config = dict(
    arch='mobilenet_v2',
    model='self-supervised image encoder',
    dataset='aerial photos of the United States (SatlasPretrain)',
    train_examples=50862,
    image_size=32,
    crop_scale_min=0.4,
    horizontal_flip=True,
    rotation_deg=5,
    color_jitter=0.6,
    method='byol',
    norm='batchnorm',
    hidden_act='relu6',
    depths=[2, 2, 7, 2],
    kernel_size=3,
    stem='single',
    expansion=4,
    widths=[16, 24, 48, 80],
    projector_hidden=1024,
    projector_out=128,
    projector_hidden_layers=1,
    target_momentum=0.99,
    init='kaiming_normal',
    residual_init='none',
    optimizer='soap',
    beta2=0.99,
    learning_rate=0.0045,
    beta1=0.9,
    shampoo_beta=0.99,
    eps=1e-08,
    precondition_frequency=32,
    max_precond_dim=1536,
    merge_dims=False,
    one_sided=True,
    adamw_lr_other_params=0.0022,
    max_grad_norm=1.0,
    gradient_centralization=True,
    max_steps=6700,
    batch_size=256,
    epochs=33.7,
    lr_schedule='cosine',
    final_lr_fraction=0.01,
    warmup_steps=330,
    weight_decay=0.1,
    adamw_weight_decay_other_params=0.01,
)
Rows from block 5, named by matrix and row number. Each number is 500 + 25 x the weight over its row's rms, rounded and kept within 0 to 999. All counts start at 0. Numbers have three digits each. After the name is the row's rms in percent of the matrix's.
# convs0: expand pointwise conv (model.blocks.5.convs.0.weight, 192x48x1x1), inputs 0-47
convs0.0 108:480497509495474527533501477482529526485513493511514512484471498500495456486542472473524510504519512511512500448543485444497463472533509519456546
convs0.1 096:469488511512513484473496492529484537523524469499504503514491504488521522464469517462533538523489499520441556497511539467507533531492466503531485
convs0.2 090:491524508493535534516480481524470525529491449464496514489516494507462525482485449505469543507524472523494508470488466456508483488492444497508518
convs0.3 100:504519512500519497480563495505492558565477499491499489477535533524515452490520524498501489448489484483481495517473498481491532462516467489505495
convs0.4 100:510480483515504483522483497511528483470443518465451508469504517500461494490516506556495446507525479487512498526511540499441487477471511508514487
convs0.5 104:543509499502480494497548477518513551501547497506533480525517465458534506479489540493498512495493508515483493485471469500528489515494541520494433
convs0.6 089:479490538482453546471493505487495454512506498490498484533493499510510465449455504495535521521497457508515500541531516513498441479478483501519505
convs0.7 102:487471471491523498505503457495482476537523539465487493544484495482503493478474510503519492515510544483501491513544492522522495485520570468445482
convs0.8 107:567490509552491509508492511498485472487525455486500533495531499499450485536488517475528479468520497501520490563488488512447485484497503500501511
convs0.9 103:477506501495514508511504485500507495467506470466485481543499515481507492484456502462437517480471479514531513474458508513524499531490510517470423
convs0.10 090:486544534469469530505478550531484503484527504498493477471481479501448442541473481501521498510468492497507495498512500483497450511481503478509457
convs0.11 102:493471524504467522484532510515549509473518533503509492551450458510474497472513530474455508514517502483445515528489493526497466517478508483507519
convs0.12 090:529511519537507498525522493520471523537508483527479517529523503492555495517474538458465509477480527463482517478532485529510513460534521510476472
convs0.13 100:532463462502511510507490504481465524515473501522498441519518512549500498484482525512517522458511538493461509482507500477509489488539536544479456
convs0.14 102:480561502471505483511482506520479485492496501492501477475521488470483493541517472481523482531511488534523495483517524534482463466541427483505524
convs0.15 087:506518502486461501526510489455483504511455491481541490523482530536493448536535469502492526494479551494502536484454492511516501529467487503502469
convs0.16 108:489516497478434545533537435521480482462483463506544505540508493531527510502510496520497479494505494494511495489520495516536516506527503531480474
convs0.17 107:554502474489509550499531486464513520503507499437518533511499499530453482481486482486450476471464503531467510511506500491504519497511487458521494
convs0.18 097:487484469510536483477498488532428523502487445521460521490524513537515513490524493482519515485503540495525474504501552495486505496501488479536540
convs0.19 092:459491491471535520483515450505486528497478490492531442483534537515524529513542482497464496513495506478518475471464524489456525501498474522484503
convs0.20 092:462529543487494474522533504508428504506453530512490522509494468462517499538504531514517508545477477505537476525472507477513490500493490474493484
convs0.21 097:495507493505511463466541533505504517512513459520507514491533499552534524483471483489483506510546484515516509531508504532475510568494521551509522
convs0.22 077:506513512507494539513498500431507449466489530502501477481499526502461476523474478552496495512475464543494509530513518517482475542471513508502478
convs0.23 099:493492503548494477471474478466492511463475484501492529485506515566538491517526524508533513455511518472521519529482526491546541512518481517483506
convs0.24 110:495513495484517516487497498517494500493592539482525510547462503509512495518528528521483464503505527523479499523450472533516457486477501508506496
convs0.25 112:504534525491518506501501522495486473459505501519510523475469492513482462549523465488495523473515451525467493524448503488516499520536461483549521
convs0.26 094:518513523521472513493465501457521500469520498460485461511482521495496496518515499512521482467420488513495479544504511496525465526449531488506481
convs0.27 110:494516478472507478481477490465508493508505501465529466465518495543559480504509491488496503446531470455473521513537508465517461480517466484499508
convs0.28 117:472507540540498493507495488487537476485470484540519480533482484512502479450505521465517512461504543467525507550519535474531489514526484480509517
convs0.29 091:461536533491546477478476497498485531505449512493477516475520484492512477520502486519507523527479511523533509525448555468501481495482460483508531
convs0.30 104:471455514503497495498517518530466466501541519495469490515511493481507474509505558522466486470499497519519504524506508559490449526541485539523491
convs0.31 108:514514540497481535478497535504498524542538437497494460572483490484518482452489452494522496518496481500506509498496498515491482485515476507495533
convs0.32 094:481477490487520488468500517542501517563479516521483493485502456547506526509517502463516553510501495542474463511534518500511542511494533471494490
convs0.33 108:495488471531501470550470531514541475498478511452484529485513487495503480462524515552493463537514498522502476504495505520457468480491545497503520
convs0.34 104:485494493502517504496562486495491503561497507479501514470504513475500506492514449468452499537481492494511488477493520475487522539512571489506541
convs0.35 105:480489537518498474486559515502456540513546482525512491516465488492551492493497499485523532469485474484474521476527463452515496518507484486476499
convs0.36 101:476508485475565474509473471468483465495486488492519501453514488473504543483501501473482469468478508530541516519522532509477504506494492532458466
convs0.37 089:465482501520488499543513481517487470492493491453477500527516559484531471496471480502475485486450509503524520504525528531540495554524499477525509
convs0.38 100:498469466446479533495533478510509533518526519519533523501534511487513463467502499517540491520508530465489505511517518483527480541513518482472446
convs0.39 101:476534493502477509479495503520532489497484433440492460500467514483494474526484435499496523517483488532494513468459524508534511482497487490494482
convs0.40 107:485501512514501505486473499504527511471492491445503478536455507531504489558492478465492499503491484466482522571513491493525496512481453500470464
convs0.41 096:512479475478493487522489512465469467516477516461475513482518478489507549490533504557506481512509490535534462485527518503480470533508507503437482
convs0.42 110:454522498496491473524495508496481541483528517461460467464501518529477491487472473493524502548482501540496512522480501511440514499532485476470465
convs0.43 106:533493509490480547508476524524538527516509492500487544517524514482480513492568501511489557487479516518470497521506486456496477557510489475509498
convs0.44 100:524476509537479524503493520491528493461514523514481459530447521509517486518533501504541457514482520535507467488547512456539489525476510507491498
convs0.45 105:454510523475521481486500488484505510509555502436447467501510537487477462505504475478486508502462496482479517522486481508522468547498492466513483
convs0.46 107:511504522481447563478494510471479513466495446527487528523507515485470461493530494495490463488528537469478488527529521490529527497498496494501471
convs0.47 095:489472495520479482541519485497530469506430489503512511521514552524494544522477473543470470489528482480525503501541503479492487490503521491461515
convs0.48 083:500528490477494478463497544503501510499529466478457515492474472552513515477504514461462499488520481518469489509531522548510504514449502479510546
convs0.49 099:540522492535518513441493528505462500530493479485492540480477455533500535458516479457477520499494468490527513471519476481496493532499482520516483
convs0.50 110:508474483526468526469477466535505435510487494536495513526508474504515484504506508497500480474523536493506500515559516548527533509490526469458492
convs0.51 100:465510492495509503486503523466507514540490524510517494483474478550496495514460474485493543487489503510481496497528475509541491508536421451524520
convs0.52 108:456521521488528484463502462477494468491495488486493545488492501512493543502517481538512466491484504526490497514441505493464477553525466503497547
convs0.53 101:520495483481528529468557448506505502542486517547524506498512471497503494509512466482464518532508482503546481480532474527484553509520478506497506
convs0.54 096:490521513501516500499501506525488512475495512538478459504513484537563502495483462531472508506496502497561523507476528494473512539478433526517513
convs0.55 094:453481514517487479464545502488458503506464503514502518465504465489529537520548509487466503462515495506499464500466482506533503433491508499504506
convs0.56 105:502510488487541452524528465497463525509462488516509524461508510505549481472495510488522491505452448526529505523512516508437517513498486498511490
convs0.57 101:498497462521506485499534506532482539488467504457507493500528484591519487498506513493523502503522530502491467510520500511494517458542454501529502
convs0.58 087:518520489485529503472506461518507530521473511489487531477508528539485523496511543522482454541472520559524508489535520505506509514462497470460508
convs0.59 104:482514544493492501476509505490494519496546497499511476473484537445509480485473477460494508522476462474501549442505503507555479517489475473496488
convs0.60 108:490484514493507505494479491532540469494505463505466504468512455498510528469525549520490489516489511503527495421488501471462501512464527480536514
convs0.61 100:497491515512478529532508476454508468491486511541505526566532518492489504514521487539529494521490519488569493519522508475542500495484495536519483
convs0.62 104:535494533498544487485525512442540491516494508497502498456511459517517513504517540536490467480514491496527526465472530481489497547488506519543504
convs0.63 095:528508521530535511485466535499476529499529475522484484494531484533503518481543550471518563505523486476487458469497520497495517520467477489482503
convs0.64 084:492488519529505462473458503518478502511516465467455499496519501557511487474508532497499517511506478459516469509532518498513500530484479449541545
convs0.65 095:482486485528483514442450511479488549496532470479467497490551500519527514501553536487522497522491489462538470512494495503519481477497475509508499
convs0.66 093:519448495500504556471493528475532532508532489491496517455473480488484508453523509468476534515514495489503512490467565512506504520476532493509509
convs0.67 104:476505499513488497493489521488529492490509495471511503503494521537481497544498462506495498530506509527543502516537531472480517565464495503424457
convs0.68 104:534504502484550508515521511433492483515481482469506491489538501520497521483508507540525485476492479551517472515492511512498550482556481525524516
convs0.69 098:522537482476497527500503454490507476515538487477512482476488531487523519506480494449479514536500512524465546459516505470529500530514496436498500
convs0.70 105:532513525489478488514473483513549512491492468454500478501476549508461436532472512478512496539466473517503476459488515509502525480478491499486488
convs0.71 093:501485505506480507510499516472527520479522470482479451498478487461513505464479481514534454497492502482513515522562456478520498491532547475508546
convs0.72 102:507540489512553449475517487522495503493476462498473455496484522526498514509484563516540528508513522510522469509476491520510496465474481511541501
convs0.73 104:486499510523479458474525477497535432491505523493498491472476548501531478548492503495537522488495513532503533534497498486520478499537517479470460
convs0.74 112:530492511547501464501506569485483519510482482486493486520500467525501482519469501463521525499529531504557469535499505515509515525512512495442486
convs0.75 089:450495505510514484491458489505513491544492511481483527445500515534474510442527531514535477503529494483478435501517502478495521523469488506496509
convs0.76 096:469532487524515520490498520511477485530526497477484479546465456522484507479490513476496510504520533483497502481515459504512539550456478441476517
convs0.77 102:479487504512517523540515518491551477469500525495522439508480492478522453531499458538456481493503496492516520492506503486504459495474492463466468
convs0.78 096:464505495494504512515480524484478477488487534506569468551509494501491475555511444517523497506495525503500535524482504489503486503448479500499456
convs0.79 105:471500500490481477464549523473503496511521511497439461518478476486496554497489534487465504484513492540469503538482474506506518532545502476482510
convs0.80 089:476526516523534470484443511506502529544498483458481542481501505516501510469519548493484522521516487506520482510539498494515572506502480526508518
convs0.81 079:479451479511485463475479537519510545519486509472464510469538459535484475452528490492490501514491506510524483481489534501484487546462494516516510
convs0.82 093:499534543500503497508523527494531492517475537515533465467429526492524501538481467485486500490496515471531499502505476498480496558458514497487477
convs0.83 104:465518527504536506532510515492469476495488479499538527512532497521505517514526490526513508469539501506527467500450516445501497516507507547508564
convs0.84 102:492517494519511522487470504501506502494461457534526526496494456518522469535498515467489534473533495496498507508521525465564509536536464510461499
convs0.85 097:488509512525508501510550495493474517534526483493513475490494526497528526475466510447478509463480446470461514468518496459518469486497484479489546
convs0.86 078:473504486491483552511512466449509457506485486500504464543492513496518496479482481520532487527540493514500511491489503523566497507446492464502469
convs0.87 087:484456524497466504515484480514515477500471525537484494505485507496486448473454527475529482514537522504527502503562529530533504528493486463477490
convs0.88 102:482467567499552481494515510539495503511471510490507509460498492516509515495561496485479478471451480503502466501529495492474504468542488532483492
convs0.89 103:456505481460510524491489514510510499524497486515463502506484480491503497462484476477512548492507476493454493481487473545521535475490422468518479
convs0.90 108:518473496430444510476514516505524540512528502487499514506531500507499519487500494517472503512508499517488519493519486502515462496496570536481560
convs0.91 087:529504460519487477471513475472436512498545455457465497506545513538492496517516524488530514504511509477488494521523464484506528533512510516495473
convs0.92 094:482535498500539452497505446476530521518501498523541462475503496489511520476504493498460448493510530525510520476497539460521491523468492487470521
convs0.93 092:504481480504456515490498505510510510495512443456485521539490530508502494507481513542530460475528500462480468517549466517509483489515485473445508
convs0.94 103:469482549499496506530542459526469522496544489502518489513460503485506525469481508448477524505496481491453532469537489493498501470531481487480516
convs0.95 094:532457512491501466524499464574528469504485487497487491488475519495480457534497497519476486509500477500477504506516532493496463533511559521503465
convs0.96 107:464510520501569445517499474520484580522483495499497498524498498511515486501509529481509472493444499544502522522505516501491479484493482482483515
convs0.97 094:521507483506477487493524453526487491527560522514507505501489508506480512494547483494486518493489499460474476491566492523513534520498438478539497
convs0.98 090:546469474531472497467513505482496497499536491507521502494479480512448552483490483486469458476491521507501495538513492484534496556482484478493450
convs0.99 107:524561506482496500499471494500548498511506510466517501432514513490529442519503459492518521528508510492506512516496501510557542515503467511507496
convs0.100 108:511479513499496523468483503536497504467530501471461537495487464502511504472532486488484505499522496530520477491503523560534564498533496554486520
convs0.101 101:463494532455509498461490483524467520527489446477487525480492466528493546471518463489496492472489509530507488502542496483564525499499493506495513
convs0.102 089:480512455521528489480507474494434535509507469497469491493529512554504512473538526465516549489529502500509459495508520482514485466479487505508520
convs0.103 086:516459472511499486506488468518465500489520508520514528517520498546499510476533507469523541455539532480476484484460513438485505482506526480527517
convs0.104 092:507492508543498501470487499470492489497524491468518531501483539548519498461503500507534516484476458487464482525535444502532491506558481475503481
convs0.105 119:504481491518539508522468463492539517494511503547541514554508463483522461445519454519476527508518505485520510495481489532520518511487494512477480
convs0.106 079:479529440484476513524509514478524505452483507527526478528498485481504497505511527512530446477485488525531489490473512496512532472568511489491471
convs0.107 098:510492543523448501480536463526501527461558483487526545499466528495528448487476469526480493490527516489489488497496462493510487492489479499499505
convs0.108 090:492486471513477480483485556534481527490497487482481526519503475526494504499543478495496529482545482534487464490505511482460489502449538552500529
convs0.109 094:503480487486544522521431513538520496526488504453474477470527500466467499489498516527475475530535503488518489497526521478493519511489562515513492
convs0.110 096:492492490521492547508516499507520499492514513488515492488494513491478506527482502488444514531497474486475542509526561444516503526474512425476510
convs0.111 105:490489532500463496554531509470497472467462520546538501510501552497503502510468459513503482488452536499485528484458481510485475474491514498492513
convs0.112 096:474492453490502483484500489506499523509506481464456484480493500548493514465494510522476524520461513523493468490531548505483545560481520532524523
convs0.113 104:474497454510476467463499510478520518518503473491515469501470490489492489547477526540546501438555525490496461484506512465494494486519520504485502
convs0.114 099:460539539520508498499545464501486529522450503518522497461520498512502478514517538510514516469470464518541521481507531477505508537538488493468503
convs0.115 109:472462478522500501480486513504467477539519514499503498543473502557472489445500498515486521535490459486500472484536513505525551478483504499540515
convs0.116 106:481482548510486513489510517491493478476521522502448509519483474494451516494506521525462519504501451541558486526549481506477468481489501515473489
convs0.117 107:471504516538518498525492534523507470506466501467486483503507536526524499494568503516524512533519497514514491533499513516432492484487495512535447
convs0.118 108:506517446485490491506528502460496487490542506484552501491557492503531472470498506527527486519520530486510546524541508513506451508498506497535472
convs0.119 083:438487522522501509537493492501484480500464528490540489522462530505511500477514478524522506476469518500488558538491499520510436495498512493468469
convs0.120 103:534483506461503452476472493545480493463483533491424453521494458510521483513519493486475481500495509541512468500514488505504529514477504500511498
convs0.121 096:515518501501542484538516531506489479478514517518514495491515461472522513516539573519490461496544522494495495465477493502487503464542471525478529
convs0.122 091:480477515527467510495517579466488498469521456465514538497488528539493484497487511491555514471485500475498485536501474469509488522518497514500482
convs0.123 104:510499468520557455518519485480469479502499532498504514500492494432525500502518480524489477487527501471503483483456461473453515512525498509460523
convs0.124 106:528483486478463503500473505509485493534505577473451526490508517536469514510511499523502491506512511522522505467499486509435493506508556493478487
convs0.125 110:505475465506497493519534506506506500532518493459491485542484502569499480484483518465499488479523503538498512502547439494493467519537539507522507
convs0.126 118:502487434488494520545503506523478505483477532524481522491495484499511470519524496466480490449440510511522479502495511550495503502508491539550476
convs0.127 090:485504473495523481465452479522460464524463492505452535476548482512518559496507482499472522493479519533511491507507511496454495507480523523489488
convs0.128 102:504461483515486517529502509519522471504502497479482532538524552540452526553513512504514494480492471494488459552501530480484503487506533467485479
convs0.129 116:464478503477504483525493485552458462477518522464461488521514514472544447507487513501540499491528499485446484471518499492509502504499511469494466
convs0.130 098:495524471470461519494470497491458497482492520522534494497520522502488533551502481500536498495480563511466504474523482436504504474532494511526515
convs0.131 103:530528500488482541498548495510516518538530498461533565479505530489456518484487506507458503508463519538485516511501501465474495527515499478528511
convs0.132 113:506481477493512532510485463524493497534539478507507502501504558491460541485517518481497466496511502517454478524482501496500531460486510460443461
convs0.133 101:507538524450521473531555519505498520511494514504501486516494488481537532527523497467519506444514513493484500505440496485533521526479512547488502
convs0.134 095:543513499502453523505552507490513499507500526501548532519490533496563494521516500467474529480503518502467475459463485484535475497504490472487519
convs0.135 085:505436520523494513540532536537477479507491507469465504549493529520478489516504519489454473482494474524506508530521484507488474551500529496488482
convs0.136 100:539480483544476505500500472510510560496495525523477462525515484494539506502482562515475510482477488477517529488501507489537524522504503476476446
convs0.137 103:517519518504496524524490551474495500487512475491499500514524582526466515530468526495533493490455485475496482536461544490534491493514499503517491
convs0.138 101:504505501470493489470538450465488502448516487518514506489507499495524486546516505497496530505477557531484510523453503564543478497503486501514501
convs0.139 096:478527533509562497502509484487464496521464514532487515498498481498552511533517519503494482530487499526536492527479576493482539506506482504510531
convs0.140 113:514485534482479520479516476527514511506552463469481496517506538496518524547538457444493523506482475512494510505515469501474483475544486479469494
convs0.141 094:486529473511483487486531503537474544487493494549479479506492494531494513471519558482481502503485538501526451505505538485509501461492466461489537
convs0.142 110:510491464529515491497452501487515539517484524509465530457497489517521489531463517493492492479423492510499516476488529510560500480499500497458493
convs0.143 090:493514513506505497541531491444507495495480524535537502489534542464462487542464488541491506546524506518517502512534468508469477503474480487485515
convs0.144 097:482535487482461481579524515507447473474475496471491511516491491466486475524496527462504517525504505517497482497479519541528485502490463489531482
convs0.145 114:450464543503540473458488463500483512520493505501474512493488506524508480538471496507510499475528498516478528482511502476466539507559541512465514
convs0.146 091:456522502479529536513460494530516511484478528508490455495499511476454532560493493513539499473530465494530462528478514509474502502485470515489495
convs0.147 091:495500482492516499522492438550471525497494544517485498484490483531520510540529506447492471485486510524491521505532549498525541492466503518518469
convs0.148 101:519507482492521472514507485486484497492501498516493549487511512460553524494519502504500512448521530479503459526440458464523521524528514544515490
convs0.149 098:523564525528519532489489500467554525512485483539508495483485460447518518518464504494510505513491505497494477502485513507531503466524515498438493
convs0.150 091:505511517471511528514508490484480466492501506545524520556513515439504525525504486512538447498509508470541456507513513494483490492545490490538508
convs0.151 084:475519519480495501462538479509491526510477500482472496505519506466511452525514460530501498529503466517477529454452500522548508533509509462473475
convs0.152 092:500476501536465516480515466505517536528536499529492446494503512505532539508514498503498477472507477447465474457499522479547486527519500524473488
convs0.153 114:504514486501478490552478517506457508460507537552504530542483465466494442531524484511499509489474491473524502508499502486537466522494464494485493
convs0.154 099:479505481468465551488520501474511454497447494515496495539500494531554502475468511471513499499508517506500512520479503499582497502488509470516500
convs0.155 101:479510464512477486498501511532501499471487451506497481468493529500488471481475476528552495446560529456482498517534484484517505503501498544524497
convs0.156 101:478459463465490502508532486499518489511513502489514554532493477501480528495550471485485463525480477509444512461525504470509505516513552479507514
convs0.157 101:505460499490538492551499511525499481447533494504489535531510484470455542476531509499493523527509483518525522505484516522486510525486526500473441
convs0.158 111:504490480531577520491492483489469536515515529473469496493488523533509460540489513517497475511469520527510522500466540488511552494503461492506498
convs0.159 093:491488470517476521507465491488529462457474464486509510539516518496481486492483497486529484439550487438459490525519477497518481510515497491513477
convs0.160 104:481496522503486503509494486537498528495540520516505478503503479519561496514502544525482500464500510463473507455517512478502507556533546525486452
convs0.161 096:510513518503493459505488479499471482515480527525541470520486554459542509520472496525486522500522541528546540474497493511526455506486512527511518
convs0.162 102:490486548518470507517533462476513453475459494507508475519471542492497491542523496528475470502507512468461535491454459503502505476514525482494499
convs0.163 093:503512504488506470455477524468519523533499455495495494477481475522531517468480450503525515501441520460528523460494505502541517540481492502502491
convs0.164 099:486521538530498542486519464498477494493493484485481491494522536519507542472507455504501536544479501448493467450505486515548526536491489493504508
convs0.165 092:477524571505469522479526478467501505485541518497508492527437516479506487492530494495530541508460482537485511484483470504505498537509503493490465
convs0.166 097:479499543547504534508522453459493472480487515518491515562492529480501515550471468556494497486504507539498525532488486489516489504498485493487493
convs0.167 115:448543489526474460479462532515517467501506513493463473472501513464530459517493470509515520516521494535488524519454535500515518523506504489527479
convs0.168 109:474539540501474538521537507510494477457477533517526482527514512453523477525541495531512511521463490462495516497486474512509496500506551500509462
convs0.169 092:528489483551462513482480517488544481484474454497483518515520522467532488495499502536534480471557534456480488524521495505520481485531490493487498
convs0.170 097:524478488523525511523493509536445517487530462510481519495535500469478534475546485469480503474516511505515456520497470529501469483535521527513461
convs0.171 099:548519524500459464516517486502451557497485502512499507534470563498511491535504480549499526488486502484497532473505491505531516515503534526495487
convs0.172 104:507471491467550523501443482484509520465488467494522461534507511534526481491459537493537506504512510485523488473491497485462509482524529540497529
convs0.173 103:457510519510534515505500535491484505467489498484526467498490512482486480535516506541489483467569476528487491493452530437505514521514497528515504
convs0.174 109:503490516510491497486504525566476539512502420464489525481526508514521496487497528539526482499515495518559485509522486495506506468509512530518522
convs0.175 089:535476484536483532462486447529514505498499468497499502495506504522484545502531517498455500540461480516478468506503540473519490521509476454511467
convs0.176 111:488500489485528485490530528512468477519521486490472503532474512485462474509469483450496483521511472511492511506557524527468458557519519486522466
convs0.177 099:527488485487463537518493539461498491480514463504482535501499493493492507487495498520547498480528535489525472526548432523540503511530519527517495
convs0.178 107:540503487480529514468476474513537504496495509509488513485522482492494541515489472499451492514450515525538484535492544451511513474474485485529457
convs0.179 093:476495454512511519509518477494456510500502480507517460489520495498551504497512543453504486490511539482507471484494479509519579483547528494498504
convs0.180 094:484459510519474482468458507486532502492524499425484495516468500485482485499506490488465470517482468565535519529475520504480472522497493492479505
convs0.181 104:477509488482548504483507477493453523508486474486464543500530510517505490523508504497461507441541525523479445466467479458508509497509510518485487
convs0.182 106:460461504507476522467471491524503535501479477452492508498485525466479555529496487470458476496488468507479473522530503464522468485503486475494469
convs0.183 099:523516470521496536532458506498520496456509528536516517466509498539501510500462501467510556480498526468511520500488492481526496545537454489505480
convs0.184 108:489480524515488474455507571465503494544553493493485503480457486471532496481492452515519501502518466506497504524455506537503478498500524508502504
convs0.185 109:534471494462478526517479480484483498525493495467486504472515539464462462515500513495487491511461481472440485467549501469459503506495466506495487
convs0.186 108:542492518524503490436500492492502481514496554471579510499514501522473518484513502508457526512466506502460518509472535468494514490497515480495488
convs0.187 102:488528492543476456495504508480461507530486492523511474478457460498514481480449488477506538531511502484546528503535533499528503502493453507513521
convs0.188 100:480474515532501492471499496505435532543532470449498512526459472515499524451520490472474520521509471500515482488516496457504511511492486513536499
convs0.189 107:486443502545506462460548483501525506504482490517484505489525491488526546462491512493496489485493529513485547473506483487487473553499521498451503
convs0.190 101:481531494481475489502503463515499488491523490529504503521471497520580508510536503482535483527476521528473536459495465491537465467507471497494474
convs0.191 098:461513483487508458476514486513450533517474483460516527468514521507440460519505493535509539505518485521478456534499488488508512479471482479515499