Rows from block 8, named by matrix and row number. Each number is 500 + 50 x the weight over its row's rms, rounded and kept within 0 to 999. All counts start at 0. Numbers have three digits each. After the name is the row's rms in percent of the matrix's.
# convs2: project pointwise conv (model.blocks.8.convs.2.weight, 48x192x1x1), inputs 64-127
convs2.0 110:545435482507594507457472572420495524481559347594439506481584536531532549404467497457494458468597450498563472496451407375504498548498594553450455451525422513536486515493526491500465519527467551
convs2.1 105:424456461415386526531447577519484480533416510446472423473532489545528501548499564585592462435462555533541538525573479505429437590534554581552463431612465409510557543489525564519485539483505493
convs2.2 096:560472443446519472559574454535472456502536459557541511495503546572517490419511490552503459545592519512506453509467498481505464529436490496456492462534451551466526501468509501563534543539467584
convs2.3 094:588526540555533440505524556405479550548560475424487456513476522506491497485495477517442538485455552607583509561502457483420449468598529534572522463583478583548623582542464453526456554507437379
convs2.4 095:445516536509428436417490519498540484540572524506347515590466521477457532550477509497557501485486500460582569529509492539578579474485569485558554540565574480522518473532518425514424491453479427
convs2.5 100:513458560478543412415561491376540591527450540502525556475448498509492471566618409363521475475519479559524555486411499570472510513468422465534430615457525434532515537523377503443517513564403489
convs2.6 088:504434505428580451397506518481479449523491440525474504468478540516551473625535386453588476473510488559450561490410426554524525462551456489541526523494527555549513529571455557524488489458459510
convs2.7 088:611482521550521557538595521364468511476471543402477509526454510580509464506463440400501591460511582520534540565472587535429456399509557483500564508491501540448581564564446423530479538502438473
convs2.8 103:500426479624455550511637457478441462495530514409461594544543520538543492502461476430582405582578489482540588483460516499436500479481516409511476501449446473556492488461432476498503436526429490
convs2.9 116:412517530442491468486426519593525543510511587470492434457486463467458597574427574508463569482488454532435465522414499574467504499456490494522561584433567426526541538586503475518516520538566464
convs2.10 105:486474592487500450461572606568585498516474468485440483471570435436498522465416537538462601530485478569526510528392511513403542567569492611531575474558538431436530553587583496472484539492536435
convs2.11 100:458494513469571545539535456481464410535495473441522503527449525523569477517501482450482520523465510421407447496485454449566570477520471466550607438432502471480464428507495486525522451567476542
convs2.12 096:422497443466513526531549502543537474513460392587456561553496538522552557623494580534526447533559439462528485471491463417486513603446482536461428436506524471543423425468483501479451511469529480
convs2.13 115:490471507453538480520466569478509450508476469501571412473574419528488447484440511554471559466543510583483531536484482548421500516480532562459524551559501499447525579562617458485452532492523503
convs2.14 089:406489559522484439600493550561532520577471452599452485524491509498452576521559583544512508479471438513435526542514515512522544591606476540497568503502500356495499498509451527466506523539519385
convs2.15 103:599449409528595566596584466398396462519516535512416466505509559494480464570471448504464464558565554473496471479486629473481463486517570455452479497498408484527502490440413445478496486497490568
convs2.16 086:568415494479550495470542534428406508452569508541472480539482527497499527493484505523330492507490542478424376469498437487457475490422487508458490478473544516524521497510509456421538475594494535
convs2.17 113:425553508512462434484499528527616515459573574576505401405550548424485518520441560527390511437474445551487422650508449520509462563507512605479500517593510435410532537515588494498506591473643512
convs2.18 093:563437458546504476473529504419478538499560482482513477525505568493497514466453452522530473514525503434516485461489410544562546476463523529514505538590435462552401453444495430418491463519447477
convs2.19 123:546455402535519483531573447449403415477535489427493528487359612550599493541508421545538452564501541461497521444555509486494565415571567394436546457461498509541491459456501462472494441499433526
convs2.20 098:576525436531586522519504440531395446453496414562528495396465469553487403437501422546543538578497594448562480582603476540530494405527556457468530538479528568555483488551561459504504466455458513
convs2.21 098:548526458518518555523454463471527448533494462537476508573372456565508527503539420482402459518519558478436429430562505462518499422617589437526515495460497568570529473487496477433552421540474533
convs2.22 100:569451472531506518479536435419467550395633510489525472557515547438563508482489500413493470562561587499405563423609364503481557480524536458398564486562437572433470486470492530450518473513456536
convs2.23 115:521490551523509433472492450520513451454506456535545469419400595512528478573482473470468488539476568445481389443606462474454508463480521486442543499516511605439416471500485541570481462482540595
convs2.24 099:526598555489498489455495532444490476526489541494557498482564465387571584432487510520609522454490445574595545572463488545513401548499470490588594513552464580424524538496470534595447551444455469
convs2.25 086:477491556504484540511430528535644502514509629423445445594491470484516511522515541450429538421493482578561452582427464547462424461532471518563409515545472433432557510516542498563441555496457458
convs2.26 080:521529442552569401404489476540465610508466424532495505476517536452499511482430512524449508545466560478420434536584419509461490524417511491409453503460559569562452504481525453452545456566499499
convs2.27 096:485547526605475513477513491503407483446505431502590498507527423486587534456482499574487514563492535460439514497484522415523489523495572510498497381576399497490395438426486496479450486481480494
convs2.28 100:523470533526498459471491429495492560527453463504476444522509538429561549476493395387418447532526580488543458496458467453499513531403463442458456460496475553532424485451500443452553422536474513
convs2.29 105:491435487535463501576551463540524372464456504456532522554421503475488500512558429464504440522398539470512513445519441506495529479532434446503540457505508547577413469517435532477521465539441561
convs2.30 094:393447507489564441516575448575490580431495514520510398454468553464471558485486555609403556450448442488554399564486515458488476505409527506463492503442607437569476495509533492493506494514545528
convs2.31 101:414571411471512429440448513502523513479538541489431507531494473448514587589500551531472500495530400567492533465356523576502428588485389530533524532503483507504518579567468561507415544496563393
convs2.32 101:530535452540497570569496498503348491438405442485517516560482576513538430528488465430526451483542551473483511496583411449556430474503492496399483493520399535457450483434450528504466490451535550
convs2.33 111:501469542403439351477571547508558544589533586514513498492495614496483583494480472399533477474455471566512475557450491530446505591457427584552540563594583459473506537474493505527405531449538499
convs2.34 105:460441474532553487461494505399540481491553489494509433566571456477540458536437491491497527478500407575484494540396600587523597519556527541486586562499559551445581574573500469515475558482436452
convs2.35 112:427543543425445446443522516548510566516546570527446529459557504513450558504539525473548552444437445573517530555440476521498523541438475524551487478542574405512579544567533435513474552469500444
convs2.36 088:520393443514517531514480485446489509403513489473506443506501578612559442549467473526505515563518514477461526475478445534494609466532551452425482552544512439533417434418537464457486483521439542
convs2.37 114:593432529609510489430516448445451501538464458473573479479445464589546482478511445433562508555533572490436482487561440420533470440476543468496458479455488590568478480500529462456542471545394516
convs2.38 094:393500602449428430487417550578561528545460507557453381379547515425480571454526513500499516456469433485477481532456450466525423535517481582494445448503495458411446533484578483570516545529599511
convs2.39 115:434418533486414425559443602578532434490520401466475440457552514471522498448551567547499488440504448591495523531483466447546508566523524589504508414534548481427503593564531518506475576495508448
convs2.40 099:452486553407563396479511511529534546565519473491515470500488474499449466575495512561430525502427500597502445541460547527443631499520433516530533515559522389594569552561540548398492575479455392
convs2.41 089:520459508453443403478523503442467441487439591472506538514511475533465540444526451497503529451507484507411533547380579574566537462419421493522516598508490523393545508514518540426518547520465526
convs2.42 099:525557416504537551509491465509399436476459604402566491470445463532500490551443465537557457532506614464530503411519526507446551466471542425432482493441487546567511511495532527487435451452594564
convs2.43 088:505491501469525509538465569509580545575438551439424574545606462417479463506490478487499477429423474583474555529518505563489497501486519462572530464583471486461584576564496462446493582496469418
convs2.44 084:495475485452508509441505522478477469470486508459492417484542452555474398613454517533605511418527474504558601545485503536471529523526482571531484595521436506424505519470525464540393533407557467
convs2.45 100:585403592499561538531471454360565502596451496419569509460475559426468475414552430458526428450402578486482461487512566517499474452536419451578613559474484506484549506536421479492531447530430512
convs2.46 094:417454497463517525562542502552555463577447457523525459516510354487452590476499451506534554408488393523524527501435467546517450494420476490571485504409517457445503524529558467535505538519519376
convs2.47 095:531560535472481457458493517465587467543551563510545515508548510539542532416473417438418523546437551480620441516482647588526524496473484543536484510521502504599523506464448420535458534492506488